config = dict(
    dataset='photos with spoken descriptions (Open Images, Localized Narratives)',
    horizontal_flip=True,
    loss='charbonnier',
    activation='silu',
    block='basic',
    init='trunc_normal_002',
    lr=0.0028,
    eps=1e-08,
    lr_schedule='cosine',
    warmup_steps=3220,
)
Rows from block 10 of a small image colorization model, named by matrix and row number. Rows with one number belong to one channel. Each number is 128 + 32 x the weight over its row's rms, rounded and kept within 0 to 255. All counts start at 0. Numbers have three digits each.
After each channel's rows are labels from the 100 images, of 14848, where the channel reaches its highest value: "strongest on" is what is common among them. Only what is clearly more common there than usual is listed. The data: photos with spoken descriptions (Open Images, Localized Narratives).
# convs0: first 3x3 conv (model.decb.1.0.convs.0.weight, 64x128x3x3, each kernel summed), inputs 0-127
# convs1: second 3x3 conv (model.decb.1.0.convs.1.weight, 64x64x3x3, transposed, each kernel summed), outputs 0-63

convs0.57:131107155170103132137123114131197114173132121128132118104161107121135105159142072189093175139162117099149154131128138148158067180205158067123082086151142149157104139118138121104140097154152188018130124170108132133110219082115166126136134092118109078130124112149140133178076126172127135132169119157174116103052156131111096125174090159148119085170137155070146126151173158119137114164115
convs1.57:146134157119100148182119112090100139099148109101101128120099149070133119132094135140067157174142133141110126174135065087168143085069089093151130119139026186108133131088110135130120151102190161
strongest on: text has "sky"

convs0.18:116137144113125085105125173103117128139134110158103150090126165102096189086102122084120103194143114132186138154173154171149136113142179159165134126103112143122137140147182135079146120109090116116140171102160141128110140122111074096081105074165108173106140100079104169154112128201234188098146101108075118129157144098084171156146121129117116176186030095131092125089146104144086142151130
convs1.18:100166139089096105162137185110186129136122143099102125142111096048187088148120116166106124160077124121123049162137110132102108162148110157132114106093093152113112143088166146207111153083164158
strongest on: text has "sky"; text has "trees"; text has "grass"; text has "buildings"

convs0.17:107139145110054146165104167105112154157141123131119086110111141178088147132150128140184126080103066112145133087148125124131099104154122114118071207147146104109156185135095172099115103133138136111147087132134112104134120121107155106146170071177114169095116099171078050142127122052142094147133112183148171126162197152145106105104096128100143107074157103141174098058158098122138128212078
convs1.17:119130163145136088074143105080077167080180134104096136209139101154107144129125135063149128114116129112132115140138083058117114114158115118177140136143098107196064133130127089074143069128100150
strongest on: text has "trees"; text has "sky"; text has "grass"

convs0.34:147101174188086172108140149143133117180165152108135097080103139182145208125150077053060074176137135109124123154094116086157099096095151120126115145108099159179107106179138152099096121170109082093090129121135121144102081154120141162137081146139139140066140131155135142117121170103106070093161125144134150124098167150143136132098123177117060105091128106092130101083097113064057171135081
convs1.34:131103075109129102138193113132178089184129112157112143154167124165137168147170151108199068159110118107158101190169104109145173087151087133112132116132129113139151184133099125159172083120182090
strongest on: text has "trees"; text has "grass"

convs0.23:101078128126096153108134134130161091148105117088174143051145130158132176137153111183102087091121129124150107145138119131141096128092136120174086127118153131107101108091088157098156151133128045148097179117106177133096089161135182074115123061121102090128163159082119122064096100154125080168077090130095168149118085171174140088144139209123092165041123117113174122105112102146144171118094
convs1.23:107138103167116050182083089116149176160093129086064110158123176167118121093083142129090148113183124144160147093137148115121135108145158115126187150143117162075178124185092110143094131153083145
strongest on: text has "sky"

convs0.40:081141096114119171148132129100136161110111151122104072133087136161136088125147042135154128125099148190094155087116159138108135137115168121101136148135182137123143099190122066137111112175101076094138092068147082132125164107133117090083121156048111120114114172149109101095150142100157179099090155104150132138165140111097116120048126047151069083118090100058110148173140105153109181146165
convs1.40:080057064156132140164099167168140104139073135145123163160123095120108127094121136127172091149162163153202126110085106163131113084116095100160100125181063123103145092114093127107173148154109083
strongest on: text has "trees"; text has "road"; text has "buildings"; text has "vehicles"

convs0.48:076135194122111176119114151079112151100211108148088155091100101131131201106153168083116142079153157138129086112107150132079081138114139114114088172151171150126082133125122100163057128150055116128126115090151177089140084110158141092091193115139104117127098131113092129105105117125137172075180165129221141120191104136110082086156127119132117145176125078118118096109107155141114176135112
convs1.48:148122163154153108141064157117061121174131146124087125078124114111182206156133139136105141133109137058168121107127163087110162132070145109135103107044159138150132071092123158120129081156141111
strongest on: text has "trees"; text has "sky"; text has "grass"