{"model": "image colorization model", "dataset": "photos with spoken descriptions (Open Images, Localized Narratives)", "train_examples": 203450, "image_size": 48, "crop_scale_min": 1, "horizontal_flip": true, "task": "colorization", "loss": "charbonnier", "arch": "unet", "norm": "batchnorm", "hidden_act": "silu", "pixel_unshuffle": 2, "widths": [64, 64, 128, 256], "blocks_per_level": 2, "block": "basic", "attention": false, "upsampling": "transposed_conv", "init": "trunc_normal_002", "residual_init": "none", "optimizer": "soap", "beta2": 0.99, "learning_rate": 0.0028, "beta1": 0.95, "shampoo_beta": 0.99, "eps": 1e-08, "precondition_frequency": 50, "max_precond_dim": 1024, "merge_dims": true, "one_sided": false, "adamw_lr_other_params": 0.0017, "ema_decay": 0.99, "max_steps": 16100, "batch_size": 256, "epochs": 20.3, "lr_schedule": "cosine", "final_lr_fraction": 0.01, "warmup_steps": 3220, "weight_decay": 0.1, "adamw_weight_decay_other_params": 0.05}
Rows from block 8, named by matrix and row number. Each number is 128 + 24 x the weight over its row's rms, rounded and kept within 0 to 255. All counts start at 0. Numbers have three digits each.
# convs0: first 3x3 conv (model.decb.0.0.convs.0.weight, 128x256x3x3), inputs 160-169, a 3x3 kernel for each
convs0.0:120119143154147120168152148077169093187116129098108090153141101126131145132124179109099133108160178107097127120149116158138111140122168110144118124121105121145163124146114123129132108076103132108164110147105113118125111125096109121139130127144110070132109110130123110125
convs0.1:156108100086153097143123105110126087110089115106096136113118114162134107104128186134141163171112086138122091115103134139129142093120121153121099097104131136157094092114091147158101112173134148104107094090115090123113120109122131140197117113177158143145091123156138139143
convs0.2:112174136117110094111131121114141089122133127176171077137135113155202125179101121080148155098102164117150094138140120109144107129090123068122159163192112115114174121128148147164106129042089183110112108191172143109169108145066118100142141085085114158159098109087110104129
convs0.3:136141139118080124062145103099102122105145137129099162090164112124190170088129109130103095134122109072208103148109116163084066155165088122136150151147155157102114132121096105136104140150147117114137112111182115168114066159100136103167138161078149104102140145116126083159
convs0.4:135138112120163119163161089133123126145110148113097139162132141097128111111107134102133130124161112139156096094138094098101144082145165126108134145114124147156116128119138143123141110114136116142122135131132103088174110130145138130122099097120088106167092133158085133165
convs0.5:086129122113141097161131121124153196155106107115111131153134129098133127164112131130152087172170106160130125083128102159081149161146158127143142119114131101126102135123136168169139093103083139123124121121149130122110174122131178143106151112136129135112117098119113159119
convs0.6:189125179175130166129134097109090117081119110118141152104135147134133142152145139118061144107097185059124160140191095128194122157181183157097137165114156122122159113123131140098104123152175130101087150088106139097123123072160153113136107103134114140156088138154123154124
convs0.7:094106134103108133165118089096144138150105125133108132120086110094081133125134124121110127137160126106173080098123101142114126150126126150151104116091111136123117131101138116065143121156113118150121172114118125150117151138070124128151152121118107108150106127167112118164
convs0.8:109092168153117181126134111123121077169121110134117131151146127151127094124117111163064120139101049120086150098143159115124126094138123118078105138169152086106136114126147135171132168138102175168090082101088129112096100068128101095136101122154131097100122082115138144167
convs0.9:129145094157132127150125146145112121167166162111081087125088140049112149176172157133153064117161150145137166120142113166140178138142197099114132180163140152124122161139150102176079099170098103118093136147077155098089142106153169115155119112145185162140087082188115129062
convs0.10:142126136142135123129110128108109114169129109114119176093142149101145097125180140119190140154195116150134140104129171114136121142105106091107148100113103119117124105161125107105121151141091153119121113097137119076101137095132116126128096123154126137113100112086091098097
convs0.11:153093137143150147059126111150078166140130082125142111095122135130098116126100091165122097159130136162141147148149113081112143115097120073138147124144107093112122131098159162165098129135170136102114105150126180106135096139176130192154128183112151171100135138106076136100
convs0.12:124084133117143127120143110147085118157089122064150131100100145115099118141119131126152132129176109172172152092116121117097136131117131142134135129134138119124131124176144083131183145213198141166087106101172089165098135131131109148145107134175118181117128133132146126104
convs0.13:109093139135106138112129134124085093141143131084156104109114083169112139088151141076095109137085074150099083119118098142153170164141174129115105134127133159112157170180187178166118148159178159108095126147100152157130127167110106117083098129075146171167142123117102083070
convs0.14:121145104165081118117133110141116096119146173104069141146126108165138126170108146163137117165123106170134129124087128118126128106144117142114175090170097130148143081104147127166127105129176082139186167148112111120151148159114126126130143102155164153144112117152152143166
convs0.15:147132142127131165124155162144158129132113150087122118163128159127100077076098155105093150089141120169189150133111097109166113128113134136143139130105101138175151131145137094113137140164150131159126113120124115115155121127085122106156122156127112114130143131097152113125
convs0.16:122177093133151125132161111159139144167141115154136141143143113111147129122078147116135140158134119148134102130107090125102120114138093130145149100123146126168116135147106141116151138202152107117112064199187117128193107119128138124142128154146123173146145164082138125118
convs0.17:122162131126133105132108154078119130133121134176143139118075110182109130160114112104148141168177146158155141152129133105148119103125128098138122119102103124121127109154145052126095089117133118160133071104088129113088100132104098102140112111117079081108114129116095130121
convs0.18:097126108119135140101094119143102150100118117125101111086142097126134102145125123098155108062152080118132093128118121151122125129141142134119118111134115114147108127157149127142096165101105112093120134103082099144137083138100105095141117098134132126129163135121077135141
convs0.19:139115135087097136160150102156095161153156113158140159125101121100162105152150140100127107125182122146116183134145109105104138119136152108139124158145103122093119105156120122128158148108116148144117103172090134086110141187103130113120110161148148190112112104140109127136
convs0.20:129113103148106145070129112132097106079102114098132144120157090145104150106116093073134150113103144072128141135109166129148110144117139107107151143173154198134109131172151161144070103141072143113150161122154196140133116177158137139116133125089126091154127128119058147133
convs0.21:101181121094129095121125077153125142114112152158153104120117108110117125103111101134109093068131161139128095130141140115120084104112099114109145136095100166141099103198109149143117109120194096175153186114164146092126111104161116127120124113124138112146091088125132130150
convs0.22:152158133154140149123132127120111112115123101132147137130094100118112118064118111148146124146134129125124149131155168138153124151104134158141180143159169148167157108149121099107109108109065126152107145130144130142174126147133133123149123141113129117131092127158132078136
convs0.23:137101127149114144099125135147132154109135093074115161135094091079126154114099096139090142128118108128150106117096159178160160123168152086127102129088130162126119113115094176076116106149174144131139163140129154181167101140099129101108111122137168161132178136139106140105
convs0.24:115155144123108119122109129095120105082110150163209145085124140048091133103102167088126097106082118134140144105115135144099126158158177149125094150126134145128152135116098126122083109109152120101130145136093117099136150100142144119150119138094141131150131135141101110111
convs0.25:117137142169143093168120117090148065155123127121137144146112129141128130173154141136126169107127160154112134135124112152085138064139126115096144142124090119138134163133160127138082093113101107133100151099080121168138164149117104130165112098136159137121091156150176112133
convs0.26:157147096129146108132157164101134130150167123118092113110164150123157165105145127089152114122143087097079141141200135133130093142135098122199109174091158156130178134088116165051185111190150130083086148110142130140112058144107139128145098118137138174178114156181122095079
convs0.27:098097155107117166114143100112148153127124091117131089097158101157101111134091149159150098171172104173110065203120126115067130132093105138146135152134090140116101132126163099109149168155149165091093158164145179207113131132109099096162135138172099114177172109170094123127
convs0.28:126126140143108103140118121142151112126149099119104121121084161151162147123133102126141115134133129106103104133134131125158154156148120127117124131113118151120161137136125128178180147167093136147110119151137172144149124128184124112159112131150091115102084126101148126095
convs0.29:096087122124150122137159144187090121125138121107181123138182110104132098128106141140126103128145179146095158082165114112124079116152158148082105108144132122119102142143165101126140177163088161096154125094112166146113191116142130162137111066166136133165124109126122145132
convs0.30:113056122131119105130137114095123100108104167104141130130117111130090097110145074090089118112114094152130116149123155149123125133160144125170110145140118146124132099117124106098127111140200133103138172115115119098085117174090091125086136167095130070120090098109102148147
convs0.31:137130072135148084162111094153117153142146132144105185067120145143134160188119115177151112148100128116148164164115142122159122142146110127144104159121147160152130133120097146137113083118099178141133115184123110151175139111066174107082178128101121147112139150143134160141
convs0.32:146112132079132075132107171113127102140090121151145129150124137131166172123095142166141118113111127109154118133067117146101151117137108121104125121075114136148148123084090136126142116151183121053113145109140130126089159108154171148101112130111131099111110133163110119103
convs0.33:145122136132127139113117143122119104092117111142145121117130134138103047133133123089123135084124147137131105142161120120070092104117067190131139178175118119090125084154161150144132091132127109130171156091118147128129144132173153128173079062180093150126158127156140131157
convs0.34:130184079105121104129140116134111126101110112119147109147114112185122151143135072125124135139124102116081111148128132144108170091154134107091164092100092112109134124149120155119114099158113142149089124088155103134119090146130137147113129104178064115064128138088189123132
convs0.35:155096151098124123161144123152185176155145085129106150175129150153122126100162139075141132116093107109154175144122166111138133084105090146098126089132116110159126150172123090062102150139109155118128099112136105080128156105138113156119111148146092054093107141148152167144
convs0.36:183131104130078125111133103133146136104141139129076129110116109089099132099099157147147107116158116122138170145105129151101103124141135106138103148165171153137107136126126126141152124166104146156106117139111111125120150141158145155141108141135121152096149088125121134131
convs0.37:111138116132168179116139150132095140115133124125165147171144134133108124103127117109130087090154141168137121124140144100121159106119111175159156177149076171139147083158168124130141143154067170172190216099118088117099141125150109144125103133102123094138170137143186156168
convs0.38:090086139124140115071092114053139081159100149097190145090142099087156131153071191098138116144108088109115164123138121102089154104125068075135139113085120125101156149153113120105110106140098113110160113098098124202117182124153131152147127169087087136147101065127149068111
convs0.39:181158078111110112103141158143133117109118113118172141139157130129154190155112132100097121121128099115125129125121154171138148127137090122092107145106131160129132116124123158098114126144122138116117160133152155093080123155146148137096130123113127136172144186169161127136
convs0.40:134138122115136090085125155111121130057135168071153169148145050108140178140107187102055120102080146156077107106165131108144154121074135107118113156105133137112133139107112105091150149126099118120133119102115108119098119162141112145128064113169108162144089117134090160098
convs0.41:136109136111109114084130148090117111120140147105127122143122059082148147145117128082115115112127123146150167101148154106136146124173082182131140151147138111134142080143128126096102118154130112159154120130119118100179140094163138146109124142129121106121081094153154148106
convs0.42:131106132156145082140152120131132133099112136120132104063096148121146145210130140131120134111130163091127143116127141109116123108133129113121131127153133103108156155107115076119120137122128190203100076097082140115089114114143136145153164124126109142127149094089141149118
convs0.43:130159156148131118166125118134102091094148158158135133130163162153123108105163183153125158090168155123114135159144142111139119109141113113091136111095125116108135128128115164131105136135139126100119110138106097105101103088142089081121119123116125074100137125115134152104
convs0.44:127182090161146145167112096157104081162152137130134092102096125116160138127147089115109137134119148135146113112123113115135134165128141110145099126187163109119146149144141072123066144077160123178134124123158120122076132124109098124131131133118139097106133138095096150105
convs0.45:126111142098130121132161116163084140095153114112094093109133153164122127166117136106118170090132154110130174113151108121141100150126145151120134131141094110064106110124115177169140093142088140114111095179105112088171135124075144150139141136101144157058110101106107055131
convs0.46:102097133137096111138060100128114169146133152115131122131105150146103139130120145119102116135144089130155095148121131157125133113091114145132124106088113130123096115129155161130131128151110162093144148085112138121119135116072126130077148133101113124135088162130144147135
convs0.47:126067101155123135106102138148086152153138122084154119128102100099161126109157124078129084143165118102105132121097151142112102101113131139114116147121054143166099114194128162112184146189096149146092172116157136156118115137158124158171149130151110100141141200181133133106
convs0.48:113151107120168112204164139113146203125135091177127113112171147145113187147087094202130089124145143119127138152155164108113075131097109117132075126048105134116116122129139120124108132087165118134099100129146107157104152097107160166133127136114104126141154135104165117138
convs0.49:179111116146161129099133149131126128076144138167136138121129068079169146185198115130095133101138125129092127149151139126108168140143118148088137138110191160115107133106133158125115088122104116131151129149138099120137136124099131096109137100152135128143085137143182130103
convs0.50:089086107054126147149160140200095081121117136131127120161156141159152091109056127130136167146103119136118115079138146113131124087118148090135145146154175145102157140171139162170199117127120144125137134125152184114102176174111144095076129123086125099124162127143094141141
convs0.51:130115126151089147154127141129099126122129122108107159160073107126139106143122136171169078133092157188079136117143137102131105105146094149137143111133148069119139156133164146119109127112152136157177102130124149084125148150120119095155147086136147126222113124112115172067
convs0.52:151117102134118128116099098128129159107145106124094111177124098067152126065140168136102095127154176139154188134126110106120075094105117098128106124144123155136080132146135119114168154106135135133104166113139077162151140104112112139126137131166123130104100060110080115155
convs0.53:174097114110074066098108115095125087122098139115113143142151131137102125114086158144153161141132149128108144095116139142109144111177128111105122140115108140089150101130086092131082152095111092170139117150159118141154148134138160155151111120141129172096105110107151126105
convs0.54:134151128134163115142157132151118094143112115151135104131141129104118118124130137155136088164144118141145103140111132158131116183143116131145153119134154123160133094100090137150105139130122131108153133088074136122119160103113149180091157185130183146112157128098193179145
convs0.55:130185125165090135106110115123150189090102146100145102131192132119088128126103136119100114094113099165093091130136131166136134139144154127111173129084122158144085168154127086103144083161158155149130116139091074138134074102098142095159111097131148047066114114108134132150
convs0.56:096132119133096122147126117155073136153143132126136102180143100136111132095132118114173153134106125162207077148112100140105112119088118116148132124125155096146149110116148103080057079141115111117144115134101136111158190118119149092147121131095140100095106160126127148183
convs0.57:111181114113075116146126103159149172164129138136104145151149097092126094128101141135080135144175097150169131143083104143137160146107138135112123089120131152137106179163125171113127168110090136142119134112110142159133121137125106106098145137080159132100144135089113101116
convs0.58:156134144084112109119078120113146133091123134125102157181143083119134171123134136160152140110080096170149098112136104107139121120106130127148142086100128091120156131142131150130125121129163098152187140185152144132096123180166130128185127139149118113142130135136106165112
convs0.59:113145147110159129126152110111107139117137094136145105114122076194122143120097150098137129133113150153179132162131122090140097114112121077110130107143138125113129130128138160124129117123116119095134117113108106158124131142189120104148148136101112143136141063074108121118
convs0.60:076164119135119132132110103123096119150114149131131128165086120165118131124155080123130121074166140127162182137095110091107114122103120120137124091143100096112124125136164152089096105102124142139117096105137127094124124108145127147153102153144126146121159114132107142149
convs0.61:169157118105081102149121093159087145161190169158161111095126132079108132131151103161169125129116114116122131105152125103109118103149136157119115099134104112093138133184142144183114106154145154093104154132123088081100115082153164103078127105095171158099214185169110154140
convs0.62:170093137111117116099149172122132111109163123099098127137102141135121080095126144131134123128105134111162135130065121111162133127136149130148133146137117116116128173102109149131155132156148100125123144142111105128090102156119155160148129107152126118131094126098146093159
convs0.63:142135136131120124080113149140103115128139095164123126112126095137131128135099130110146123132149191106102137105153113123097130151136156121109102123124128105162106107124105112164140174180129157138189062134156099125105139119127140131109118116130155186156166134153137139090
convs0.64:112163167115120095155160109105097173131155102151099146122108116127122122127097077099126126156096093126112110071089112090089118105108127088102087086140158132120124148127139132095151088126153126116101135135135134154163104072142091118116119124103110139125132134133154156109
convs0.65:123125140105141128106147131118169112137113152120147158104079119143088122113103178114111108129126151112143140140161111123107162174157219136166130098147111157113134131175111090157120112171138117152132088151143160125146117166116138150093102114162144168120127062126091119112
convs0.66:130129083112160141103165101090168072115129132172117140122147114144161129147094108089118175083135123136120160122166122131093155113131145123101097172148137141104131099149117136141081130145198121136103081110135122116112147166091141131119132096121179112122055131119141127070
convs0.67:136158089108104158113122137137136116103152145156135084141083090092132143124148117094118164103156105124111154117114124085098115149113127112125112084101112155095148138159157170135183128155105160101079135152122117128142132126122113130107140104118092143083136131124127115133
convs0.68:073064064083128108138140127110084123169102154140128130189152118204110067165130089111169139115151173148134123072133139110144163136141116108101146080149124108129149133185106149169112174123110125146147100139193117129136122131141129111178114136129109123119129140132127156115
convs0.69:120128152073099106105144127125158122146114135156123118099122134118141121151151129107147146144104101103105127138110132121132155140175149109104071154131115138101110169180143138167089105148166119117082124118131098169111093156132130110140129124148131125121065074120106119094
convs0.70:110165076113122154160130153095147155150141092106115165110121075083128186166092046094145100116148147111094126134101137154167138130132125165145090133128146153115147123142155148122141144096094102140171118138169119150160130148106101166123126132130108107119107101087122125110
convs0.71:076106142125157143117130151112193133124077125125143084183137124071101154118085108074140143102141123174147132126136160143114089165127117098132130088106147188097068099160161166142111162144105094154128114151099100077100101162132090123123112146143123146082094097101142130136
convs0.72:172189137142122109127138114126125092129138137120094108147150207138165154127141126163130128131121094142134092110135153154142091141122163122154122106147138094148102122093118142092117125089098168153106130176145130150159111126111139101124084104144139142158100106091174077080
convs0.73:106096099127123124136143118134101119129108121099149130125100147151144113126139121110142108129147139139151114122163124120130131125086164117114115124147111117148128143131142128139122129082135140123132145080143163132118123120136124127156127154142136113109117097118118094135
convs0.74:119178121154118136176120136114065164216139135101182152115144119124163109121142173108125144138126117123185121127133149111100122128135169113085116128117108175131105133098149112131093091188179131099065133102145153094107105145127143182159099115131169118103142170169143116155
convs0.75:062125142146110088104118139139126115122109119135129097122146171124116109107140147129098128123130134107125129133111166124167198092116097128108133142109113109145130141133111159109097143087141118115131102108155147136102121138135112132078133140117129128108103133103156151140
convs0.76:130137176106159156098175131123123135129113151108134153104154101188161085156132135167118146110127137139121134124100083128123098138078116124115054116086108121107083152146162137114128148120087121126121148150105139132120163143103151143122163143138177135183169177150129143145
convs0.77:123204143157135150127112093182149116136124185106110140121127121130150132185139163122120142127128090114160090143143124133113146116116087122151131119108120097092103079116118120125139176114077131158096157132104176132129156131094135135131146103159118088131139128113176139111
convs0.78:139178121089107120168122105103166099111139144136141106147171097089142130123096154117129141119130125099135136124132137145122128171121116149105087127140159109113118101141123104117112148082122117133109095159136127113165119174099144167119156127102060134131164116129161077155
convs0.79:135135162137117154108095139131104146143129147113157110062116115124089100145125142175117141158122090121082141137154083108173092094135112114115109109117102126097147154088104138111110173128081110125109106132158167099100138130111119136112161113142168180104211153127156147098
convs0.80:160165143123120147104129139116104151145086107090138108137176148119106108148130131089103137109114155112115150136191158148124144099125126104140115141078111131127113123118090113173155087097165085129170144171214168151094123106132109112138098118107131146172135108106134117152
convs0.81:135121088157134110144123144110129163129139156144135156094144126145143158143112124107127131132091181060121197137161145125152123101138159091114146118123135129123109140098107125083180093164208166114140161085102181079088163154164135153126120135145112117133117141161126151158
convs0.82:143127119148109107091155147155090129110130139108142113109100114150167140145153133077139146103119068153166101080124127126125109124125131133133146125082102111121135150119151125137154085123205134105119121115154112143163117041112133054075122071038120136113112120146098129123
convs0.83:094136116146176114114126140080098084117114156080096131110135174165143151174181102099148102127148082154122092105095123080102101126096083152123150169115124135112097094103137112131107105124148104115149109115127119104130130125120123101141096112101077125174113135097080132093
convs0.84:144145130171116136100121091143117116152102145131099177094092128148087172116116117137175156168131156110148117133133122162123091103095107091152131087149128135111145141165105131139156125122126133170139125097138128151123103117169135144118075123129123113135140117153147102141
convs0.85:146140119151168088111138099140134160158161131126145113084151155142123154117153115121103205095116115110136162142139099112122118117086099100092108128146166147152128080192131123139096132185108127116122133157135132118138135112108106143140172155120067128088116111125151153125
convs0.86:135136150128195144180179163152094123099113174090174125123125073155079085132155082123110117113129152125153149110142101121128079155087171133116119138120178151165096183155147091147117136119183114111102083136108093118117143137131124127152160146087115085125141161108111101106
convs0.87:138129131103100109143160120103130128122105142190122110155092142135130126133121127132111131105118168138136076133117100137110102127129112138116125152149143138119134143142117169152084154100128089135123124089112096119126135112117140151163133121106140161092088172107125104132
convs0.88:112165108104142144124093136171100154145120169131118136136126128179193157077143138083160095136113137120151122120135124128118144141123166101148149159113136125114126126144100137081130101174149116124111126094081141136101162149118116157170152150081143159163110148161161101128
convs0.89:137108145107158126083155123129136102110127096109123111152100110157133147146116162120139129140201096131085116152083127155117184121099090182180156191150146112127125147169155153117152090109121112162148129086128123142147158138097115130132113153117158112133125094160114154097
convs0.90:102122117129105146104112119083159112188144114126149090161112118106130104175091117184107118134180130083077177144120091160129133137089119129134138141141155141138105125105135129159087180153151116120140094150114134143135110121162133107171111160171119133141130126098140114100
convs0.91:112124117152167151116127173093142144124118107107136120134150103075184119092128148111176116098129160117074159106137128156107114088143120140097133105129140124149110125103144117135132079087142094144107155104086127134099098138130142121136117127107121130144154116176097132090
convs0.92:173158151139125120120104157142156140121138134126122153154175115133145158118119113099106149113059174146167103129107136097116131133110114129143165125144120129088138121130072119137117092135150109160177150132137108053096133166113137131095154122110128058090141099153138145133
convs0.93:101125118114114103118129092200142117145134139171181185132144156106107123104146061174111051152162132169157158111123124101101147132079122106102124105103106127119140156203134140108162152128091095152117155145127176107133129102122113132144115130084108136138125096159163118115
convs0.94:086076102149138088155095132158150159100093146108124145120095161126174137150124135117156117118118103131151092106126122117160146136124135094120129157169146121075091144143159081129135134147132112126135123137091144151127119114132159146135114100090114107087130118143177182167
convs0.95:084105119121169140204162175134099112127110151109116109157109073147136143109142138180106085222100114190155138137133123111126102111114086123151155094120106088118126161129130162153152164203146137139152106102127114098100106116162118148149191150142100089117129099152168130154
convs0.96:140115115127155101129096094137158092120105095102151116131159130131122157147126140127118138149138115118124143125123115079116101128141117144181137177168114113114113100101083102077147147113122097102171124146118153150138102113154118149142162123128121093119148133126148141134
convs0.97:150154168144144135136142114081130100154143109162141115130140105132124113141123139114148149140141184117124136118117099108148151100127154064095138109103134112146126117124130131123132120138120137077157089120102082123165115042051099093099136108098162133128131169157153168140
convs0.98:178151160161134112108137088100109139168153080143085141100157114105139126123095124117144116145191109181133128149103121186114070130122120092088099157108154153117151102113088143113158150125151168149117190064138109098149149105155099122157143175137110101109128147166144145132
convs0.99:129130103123122128077115148120138157124081152134114048111108135098102098184129121144101111175122104149144108085124119128099148095145102183142122107120131148161099131106148110130134130194163110149089152076153116106100140104100181122131133159136131139109155150105137162134
convs0.100:096146142145116110134096122146124115119122129092102110171162125135187133142143136151111100081110116134114122134115123117134108113098105112138127089112176115117117119138130148099132103112124138116146146114127151130098084100145105118151128119135099097129142119121109127095
convs0.101:116094089104137108119138149132173100146124128140125145159126131146140134149132129137151144130123070056119142107142173117129128111135120168139115088103139123129122143133119097084102112131128185228163199230139089130102120130161118110105123132130126129088164124171137099108
convs0.102:173148150093124111074071112119122142139134139128162089139139089132143163184140101172167175133123109104201119185143154136169163116115138115129149090118126127171119110099138101127114099171093130110148144139124136078094151088166165106085121139102096196122101161117105099095
convs0.103:090118131162132086115141127116147118150113136126145132188119112106146103096141107150121115152109135119118095078141147118133157116112153126115113067131115072130117156105124111161136123101107186104083204111147113139086113126111123097114146144068158177127107119133090107086
convs0.104:131130116159117080133131122143166125094123111119150154151176132143137156097132145104113164152102139147123126116114118185086109163179149113125133099081103150122115105107116085080117114124110113142075147152160183138154178180090129133157108107124134144165104121119129079097
convs0.105:107151118151088133148143166126153107142126142125109152174124121123126132153182115116072152149126099170102117125124133096104127143139095098098115109165146091133156148138082152096078144132161147103107135136148141155117175141100133133114150112116137046130162148127103162143
convs0.106:098121115106141142102123155122154104154137113102130147097093160141100106102122095130104092064112170190125123109111127121086113146158119131082063112114143100143130164136167190166126109194147135229144122089078099139129126134140152153146118202141181143092156110122083096126
convs0.107:104075131119075137151106097143128153164100136139148129114098072127148114165138135133156146171192162125178079139140121131144117114116124143133114143131105105147131155175149158124150136124127127108135163176113118186177110128144121158177122187172083091138124132130113109142
convs0.108:137135123131117081113120136123131145160195117150085148147123136105133132178073127126148152123142163147164118155140158110107128133108133116116115187213131141130114128107074147131113147136155160155101095093101108091115114165153132146171084146130116097120133130149163160102
convs0.109:159150114100131102126121111155150131141083165142086118157114139129193179135110137156092084124107133098148129145164100147165112139059122100130106123098118134066103094066144109100098131123118120151132160126104145149132145123099150142084167104074115112098112123157123148141
convs0.110:122123148164161163098135109114121132172214130126145141117120152132119133102165124122137117103139157139143107127110107095138095086101130171126139136120144102140155134106159094136141119115119144116118125139134124116127154128120123152143148122096136118097100081084145123102
convs0.111:106145151086131122102132119109118133131116144158126102118178139155141132135138105136147120131108118098134159145125106118122117141143109118144105131137147134102143127198182177104164115079130087092176091151123093128144148108127180101107094096087106092170138107161111149161
convs0.112:123132127131121109141103130172101163124146147140116104146105107150065110127089140140143102158131083094136119121173140136141153117114149151100120159116171132119118134126093169106106114116133076169150112127093167141103109164163127126130122109140131122101153125105146166141
convs0.113:123128108132152084086125067166131138163106141099141166113122097108126165144091107142108177100107202111095172115144135126129120058146101099149127122133156139163127136151149146141171114131137139159126112151124106186183146130095141162108098125125133154160137117139100109123
convs0.114:121091120097151124150153159118152131145140153113124116121121149148104115148110157106119126123129136142140122156194156121111124138150107097078134126134141119060132119125109127128137120097102102137171168209163167127124096136089115103112158148091089148107154137070200178138
convs0.115:146153119145156138115098129178122136205173105095133113178102155153116084123127105184116147061150138098106115119129155138142084171126101091145125155128157096144145107202120152153095120058114126134127137114133138081168130131119128116143151132129123168121136111158156159128
convs0.116:153172087063110124139116088161118148207107157176117158076089157090120141161106117173139156128116121119141126153140131135158122084145149138189156104113102133154127131118100130143128142132128123152115075126162127100133138068126168056086133136084104158159149138129165153121
convs0.117:123148163154121127060121127083107138182110094154150106093153148142116200192083138123099140186195146085070108152117098085113110093140124117146139179133131172135118101125115136097103150107170138110135103096140142110161108066106103150162119145167130162139189181119140131132
convs0.118:090082137092083112096075112126129193101075103147140122150068111095151108104145091097112085100156102127152123105092111141126148135137132154116135145155127150153130154158108134135076146119122156180138156147155153151118134127096131131110125133090154098114158123140146088137
convs0.119:133127073100132142116099113154105089133115155114126156079109131123093109126133117118140104110117116100111153101102111126136139112086134068133141135107135147127120142123184176166081108152136125147124123143119114059114103113135134159156129082144137187136067165127133103133
convs0.120:163128100120111139133146157141118096105125100130133116182153178144096118145087134182131059121128115113169171142152186166087136135116129141129113127118172150140128140144138173144104147097157143180255093118126094093136157161181100114127116081109199108103157119109106173182
convs0.121:116149137127141178126136091105123121111160049119112088113124133143128120126096122092130155179109074154100093138168156072096161108133101142092138155119139102100135133150146134101114163139130150086137108134125110133090095108089139096177151086128128146108192138122172127143
convs0.122:110141155127179164086117134104120113069165168102176171114125135151073119120102111133110140112085169069110154121176115102138132085122107142106104165142134147088123137101146120091126113105141119109122157129162156124154131136170125137180102144126128120133164135113120134120
convs0.123:136131140119155155152117092137127098107127135140134155142134108139131084077100139122085101098118122083121168119138136143128102092100105142145160150144151082144133089160145112095111143182143104164115171131130113148162137143101125127147113112145113131159102085104135111149
convs0.124:145139096109095171134128127130127113114151102131135115196125128185147124122133141157157082141156083129132095138105108136147132129159147095140155141157137145153131128111095113137072103097147103117152105184146101122150119152120159119159112120146162092126199116089162113102
convs0.125:166128088121121137098144163123145100114057158165135161142132114109153157088137090068198120141100126143166117158143140128101138117119144108150127106131123104119143127070093144110145073143160092156137194145106129164151117158087148101135127130100071155168070203081135140149
convs0.126:099128127141134137126168073122110102130105165117142131173107118077147144172052133133073129132139081097098111146095125113129141115140102103129111112128153118147123099121161132103140110167122105104169077109113111116125138123126143117184128121147129129147126123104107133117
convs0.127:156126101104127115106109124102102105116128087120095132117132127132136124144130106160150082054155142108108158123129095137148112096129108125119123136105115158141089101071162093153136136220176096143160155137078119147122126132122101093167117154145111149128147085120081106118